config.toml
encoder_arch = "quartznet"
model = "contrastive audio-text model"
dataset = "single notes of musical instruments (NSynth)"
train_examples = 184686
time_shift_ms = 50
n_mels = 64
hop_length = 160
input = "log_mel"
spec_augment = false
win_length = 512
tokenizer = "word"
vocab_size = 106
loss = "softmax"
embed_dim = 384
encoder_norm = "batchnorm"
encoder_activation = "relu"
encoder_depths = [4, 7, 4]
encoder_kernel_size = 11
encoder_stem = "single"
encoder_widths = [96, 144, 208]
text_encoder_causal = true
text_encoder_width = 192
text_encoder_layers = 8
text_encoder_norm = "layernorm"
text_encoder_norm_position = "pre"
text_encoder_activation = "swiglu"
text_encoder_mlp_ratio = 2.67
text_encoder_head_dim = 64
text_encoder_fused_qkv = true
text_encoder_bias = "all"
text_encoder_qk_norm = false
text_encoder_parallel_block = false
text_encoder_inner_norm = false
text_encoder_positions = "learned"
init = "xavier_uniform"
residual_init = "none"
optimizer = "adamw"
lr = 0.0023
beta1 = 0.9
beta2 = 0.99
eps = 1e-10
steps = 2800
batch_size = 64
epochs = 1.0
lr_schedule = "step"
warmup_steps = 80
weight_decay = 0.2
Rows from block 3 of the audio encoder of a small contrastive audio-text model, named by matrix and row number. Rows with one number belong to one channel. Each number is 500 + 25 x the weight over its row's rms, rounded and kept within 0 to 999. All counts start at 0. Numbers have three digits each.
After each channel's rows are labels from the 100 clips, of 14976, where the channel reaches its highest value: "top examples" is what is common among them; "loudest" is the band of the loudest frequency at the time of the peak. Only what is clearly more common there than usual is listed. The data: single notes of musical instruments (NSynth).
# convs1: first pointwise conv (encoder.blocks.3.convs.1.weight, 96x96x1), inputs 0-95
# convs3: second pointwise conv (encoder.blocks.3.convs.3.weight, 96x96x1, transposed), outputs 0-95

convs1.77:507505503488493513464504528501484501494476507526459486476558483503506491445485510500482522512469495525485450506515494497483494513488489521469472517490465471502513481527508519501505527448477537501472436458452465514475501517478479513504469444508498505517497472442466510458486494471505447503
convs3.77:537466489502479520470484496492523466473486463458534550493498467547503534537503477478500518461495498480489460515494473525484512507463489498485493481500480548539494514478485500486562531511497491564459493444485495506526488491520499497506521506495475478493519487526520473449499536477519472482
top examples: octave 6; pitch class G#; note: G#6; note: A6
loudest: 1000 to 2000 Hz

convs1.19:530516479511454475485479498499502498496507466528523451534476508482524492479533508515461533499476526493499540499464478445542480524521476479476528464526505489526473522513524487485478510531511488450550511472477492501464538485467528532510443503512505489502503518509504521469489547534530506483
convs3.19:556516475475493523486526460485525490491518510466514464496550492534490481487474483474503463479466532449532485503528539534472481524527486535531509482548508543502467475473537487532525483470471464501502497463495487478499527515456544470484528482489492485499509497484527483474503499523503502514
top examples: pitch class A#; octave 5; note: A#5; note: A#4
loudest: 500 to 1000 Hz

convs1.55:519475539540511457523506480489511538478522468481515460519491493503513493522464547544496541516549472515500529478481487493524511503452512480456480478488514474508471517542537503524476487519531523514477524453521466499471501510455525511479482520512512505459519455507496483443510499494509491490
convs3.55:456446508462501542499501485528478466470507534494498479517493528493512527474499501513493484456532492560491525501503507485514489544494524529536500537468485491528537515468542493510483518514499493515487482497498495500453465531473512490467537494476500493466497465479558540466491496445487479505
top examples: octave 5; pitch class E; note: E5; pitch class: B
loudest: 500 to 1000 Hz

convs1.65:499514486479447491496476485503487508467525465485490495522481452503474529449500489486480523499542484485520485506521478489511456536476488508519519514501539540500480476525507506508516481519499493476532538511568494484529508512435475519473462508520473499461560480491537529527466496472487486505
convs3.65:532494461541466475522541501502538501473461526487521501494515518545530441481455496464485510492507505463506493485492522495494495520501487494508489528521496529493502484436535490530495489448512516526480504472517499526515510494441504498531489524475491477537533512513554474500496455504484545481
top examples: source: electronic; octave 6; organ; pitch class A#
loudest: 1000 to 2000 Hz

convs1.90:481473491527492531475483443486513519498497505539521497523500492528477513509481506496453522525517496482492458520501492519484523492496488477470499513511549435526516482544537511475488519468517556507450490462513494503484515491511531472486506420466485498521500472493475478445483484505510494477
convs3.90:501512502521488490512501520484527483478505477486530538474510513538484550523525507512492444505570453494492509483443542529467510472501475527531481523442474479491489516492539517484541498487487503544511505525505464492527492469480499479516546474522516494494471523507478516522496538504513465518
top examples: octave 3; pitch class D#; note: D#3
loudest: 250 to 500 Hz

convs1.10:503504487517466486498471485537536497483501518524523438462536500504506487505508542494471524492486471547533491529503494454492497544498509517482473478483523505519478488512531459502545532483474534470478468429512512496474495482481504503475430511478509543488488530492502479506504518493511541486
convs3.10:473499492509508527503512514496545481506492479446527453493500504549497461517507521551501491514496502529489481465515487466493519469486480487532462505462491523535473504497545452488481470511479500507517495493492490566542492499433496489536494493485527513540472493471501483536531470492530529496
top examples: pitch class C; octave 6; octave 7; note: B6
loudest: 2000 to 4000 Hz; 1000 to 2000 Hz

convs1.42:511493476531506494487466508552516492483486531495481533518512503512506447474476498462515474481474522484471498490484520473483513502511490543526533502481473469506500498493485540494503488499438509476497511485472500505485466518492544504500545453540539502528498513391497501501464502501515516504
convs3.42:496570473483535459502521484502459491508525497501449465549519541474507488500518514481510473490503484485469492513497542494537528480486494511526516472492506476505486532494532460487472462468495543483548516513540537478470505478484526485461476496536512496495528501523505516539521493499538467483
top examples: octave 6; pitch class A; note: A6; note: A#6
loudest: 1000 to 2000 Hz

convs1.27:538484492494457501484512471517458526484494525523501471488489496489481468508502487476472539532506527531470494536513506477526535520525479510458467518537530531473517470510546479484489486464524541520493462457482502495482506481456473520531439493483507473452491541494497460493509505481516479505
convs3.27:521479484490544474513538537539509505517520493515518452513460551508530523485493450492488485443452508506527538485521506471484527495505503476496484517509500487511510469483506505484530528498504543486526528520513484451485491470523478476531453558446466530508504519477485510502502499504506521523
top examples: pitch class C; octave 6; note: C6; octave 7
loudest: 2000 to 4000 Hz; 1000 to 2000 Hz

convs1.71:468545474480474489509481496513485509474478481460478498479544521544508510502498535495472526492499523492509492488497522462484484524467476471537489507457515525520512533529523492544507528489493539484489518453537521484490485484480499474536422538503492507438496505497518493435496493504511501493
convs3.71:538451532523473456517490506500499535477528520493484480474518511492476479512480472513476516525470515470516487490489496495535491531533522483483459507511518475460483477504488516517481463495506488459548492480468513464493526480552498537500481497541484506523493535439535516503459546548508517495
top examples: octave 3; pitch class A; note: A3
loudest: 500 to 1000 Hz

convs1.29:497543484460514508501483509541491540511509514534484546495518531482489513488497474481509502500477529471487518452484489507492511455495477481493518520484514471513526448458472517530470499529484463522515496529490508518501506485510506508533534458534530492498465513415493515548506506531503554500
convs3.29:525469505463491490453491508506525473502489448509561512472514508467504530512555523515473528531535534519512506524506520537450455544506512496528466471521465513505527481499486491509528504486486487516520495499489482476478521464511497526520493496490450531513471456496511524496517490483473531552
top examples: octave 6; pitch class A; note: A6
loudest: 1000 to 2000 Hz

convs1.68:500525503536500501503496537512513487528480499540515506505501495479501461491476527482462467512506554457473501497485483468484484459459500479486480469470487460520523464501488493473519513458499473493532536476511489470478514495450501481466459486490443508436526491506464527449492488484518483511
convs3.68:463512509477498502510505490501514507482485502511479455518474515458510487540478505513463488446515521490502473471479490481474479545487489507527468493530522507527518486478515510471529490538494485493515519513465453515448497463492474465448532473498475503512465534524459539510511467554487466538
top examples: pitch class D; source: acoustic; octave 4; note: D4
loudest: 500 to 1000 Hz

convs1.66:519531505490502526510498488543486580492475477488484505455495506532533482529458488461494491498499465507464512499503510502562493481512512492493509516461531452512487502511489514480512505489517507518481527507480462511523485504503513504491467426513543500468501492422463479502509463503488526491
convs3.66:462540536491527481518515502503444539505567540503479501489524551483524515507517494493487521506501498507486551466545511475524537502500488504485465476497539469474532485501515502485476473506532524456517495548537502508470479533492543478490474508532498478498505528493512500519468489450507510494
top examples: octave 6; pitch class G#; note: G#6; note: A6
loudest: 1000 to 2000 Hz

convs1.23:527495533464472500509522494505472522501494471447474443456517476526500506500513517491498499486518492530480504490485533524508517529530504481481516556530451477498473470516480482506517480505497473532473492507541492497490514508434480499502431511442492486511508515543520483468501535514539500519
convs3.23:506521506517495489469521461479530531521480532524491497471509470529468505489525509476481516462487466517473490461494516488542541503492517526505508443534455470501443524482533457506534466523485446489551481487513471504446495464530531527498489479499504519509501516490494484509471522496495481507
top examples: octave 5; pitch class E; note: E5
loudest: 500 to 1000 Hz

convs1.45:487467518506506499551501524513526506484530498500503436496471528501514488503465526507513477492490500510508477514474546478477463507458506478492486486486529506502516519530476479483511556465480513535458458509527488479501520482430499455506433489459531517461471500517494485470497506514474482508
convs3.45:452458518465497517487505542525486500514508496509529513541503483514467530478509460499489511452480498528501540518510510500502511505522461498538500478482477535500478434552501506460513570488519511474490468518507511497553522473533476492506454492519484509487527534533532501506526497527513494500
top examples: octave 6; pitch class E; note: E6
loudest: 1000 to 2000 Hz

convs1.60:535526492523513463495518486525505506517511467497483474472540501473493461445487533511472499521490507497510535502468513498487474508464518518484482500504504477497527469543497499482503495461525517491474478450519479478492498465482445473463461488515481550487549509525512497441511509468509438521
convs3.60:481481541454470478505520505521475504518478518491486471488524523512513488470499492470475514502517459509488530515511514535519452479481494508486537466500471462466523507506475495480435463470525494455500482507496523479493486500505511517514483557462492511508451491464495521576511454509517481499
top examples: source: acoustic; octave 6; pitch class C; note: C6
loudest: 1000 to 2000 Hz; 500 to 1000 Hz

convs1.85:529480527481531503525524522499480497504493527470486545502467520517542476406505457467484476488532513514499507498465463521447521473496492520507512463523484519489540491471505523511497501507526492516526502499469525543525497515448503514500448476511520483485525472503464503515464528511483509492
convs3.85:532511506503504444542459494537513537492476496499498547513465507486497502501497478507485502453485502539501498487456517471459493491491530505511486509503482540508505496487505443489484495489490471503522474515455470456514479540529452498509566533460470468469530470486501496474509507456522499501
top examples: octave 4; pitch class E; note: E4
loudest: 250 to 500 Hz

convs1.43:481527540528503501530506511578506518501522461523499498464557522540474492469434486466501486508514509482508474536538496479457479518497518500516484547494515476514484489508489532523487515538463467536496493468511483523476504515465517477510467501490507506467522479477514510478480492457514472519
convs3.43:445531545518502475511505512529506520518503558492500482510518507488486489482531507502451488539510454535485507499494512518511512471530495514498494513518499489487530507503487446488458462464537493449494516539506486514477495476499493491517504483531519467472520529476478512552518415521478506497
top examples: octave 6; pitch class G#; note: G#6; note: A6
loudest: 1000 to 2000 Hz

convs1.22:506466489513526539530539514523523573485513487472503481497492479530506463510454520498486479520488521532522495483471496478507494525499509510488471526524529514475516459460492489547517510457482545508437502497532450511488476486481497503496502444484514516492492492478499510455540504519460518479
convs3.22:512511510503540504465488492468460527482474501501485515484499526453482510472507525473481535515468491451468460513453510521535485502526495497537482530458505518499509525538475471511511551543474474477475460443515461483522469504516506504467534508449477494482483501533498514520515487496495496477
top examples: octave 6; pitch class G#; note: G#6; note: A6
loudest: 1000 to 2000 Hz

convs1.0:498497488491483476519513546494487485517504523531472520508532483516514500452462527471470503508487525546533470500494510490486476463525467502533472475471530442535541467477499486474513521490453528525567530493494498510518505494492489461505490495485503514475511488465463496535500484451484452515
convs3.0:496489511459482509475513557470486508510481481504534507498489521529501529524521521469477512473538475497518476539451495531461506477538501461499505474469483487508499502479525499499536503482488497480528464512528528502455511474524455512457435497493463526467471515494472537511485519450490498475
top examples: octave 6; pitch class A; note: A6; note: G#6
loudest: 1000 to 2000 Hz

convs1.82:474502503518475534487500516491531489514500491521473508503485515540490465507488539510461504503498536497480498529474474513527535490517514535480480471528542469517476493527487482496531518462488545496472447425516523493497526462485460484493504464472485505503530514488488487417483518526521495513
convs3.82:498478450539490499460491504514526519523486514445530487538525503517519506520520482521515500517469503481508518499539513510478522528524523525510496470533484497550466499469511524474550513534484470503506466497539509512536469485526510471516488501490468469487530458531543487476536551479482520466
top examples: octave 6; source: synthetic; pitch class A; note: A6
loudest: 1000 to 2000 Hz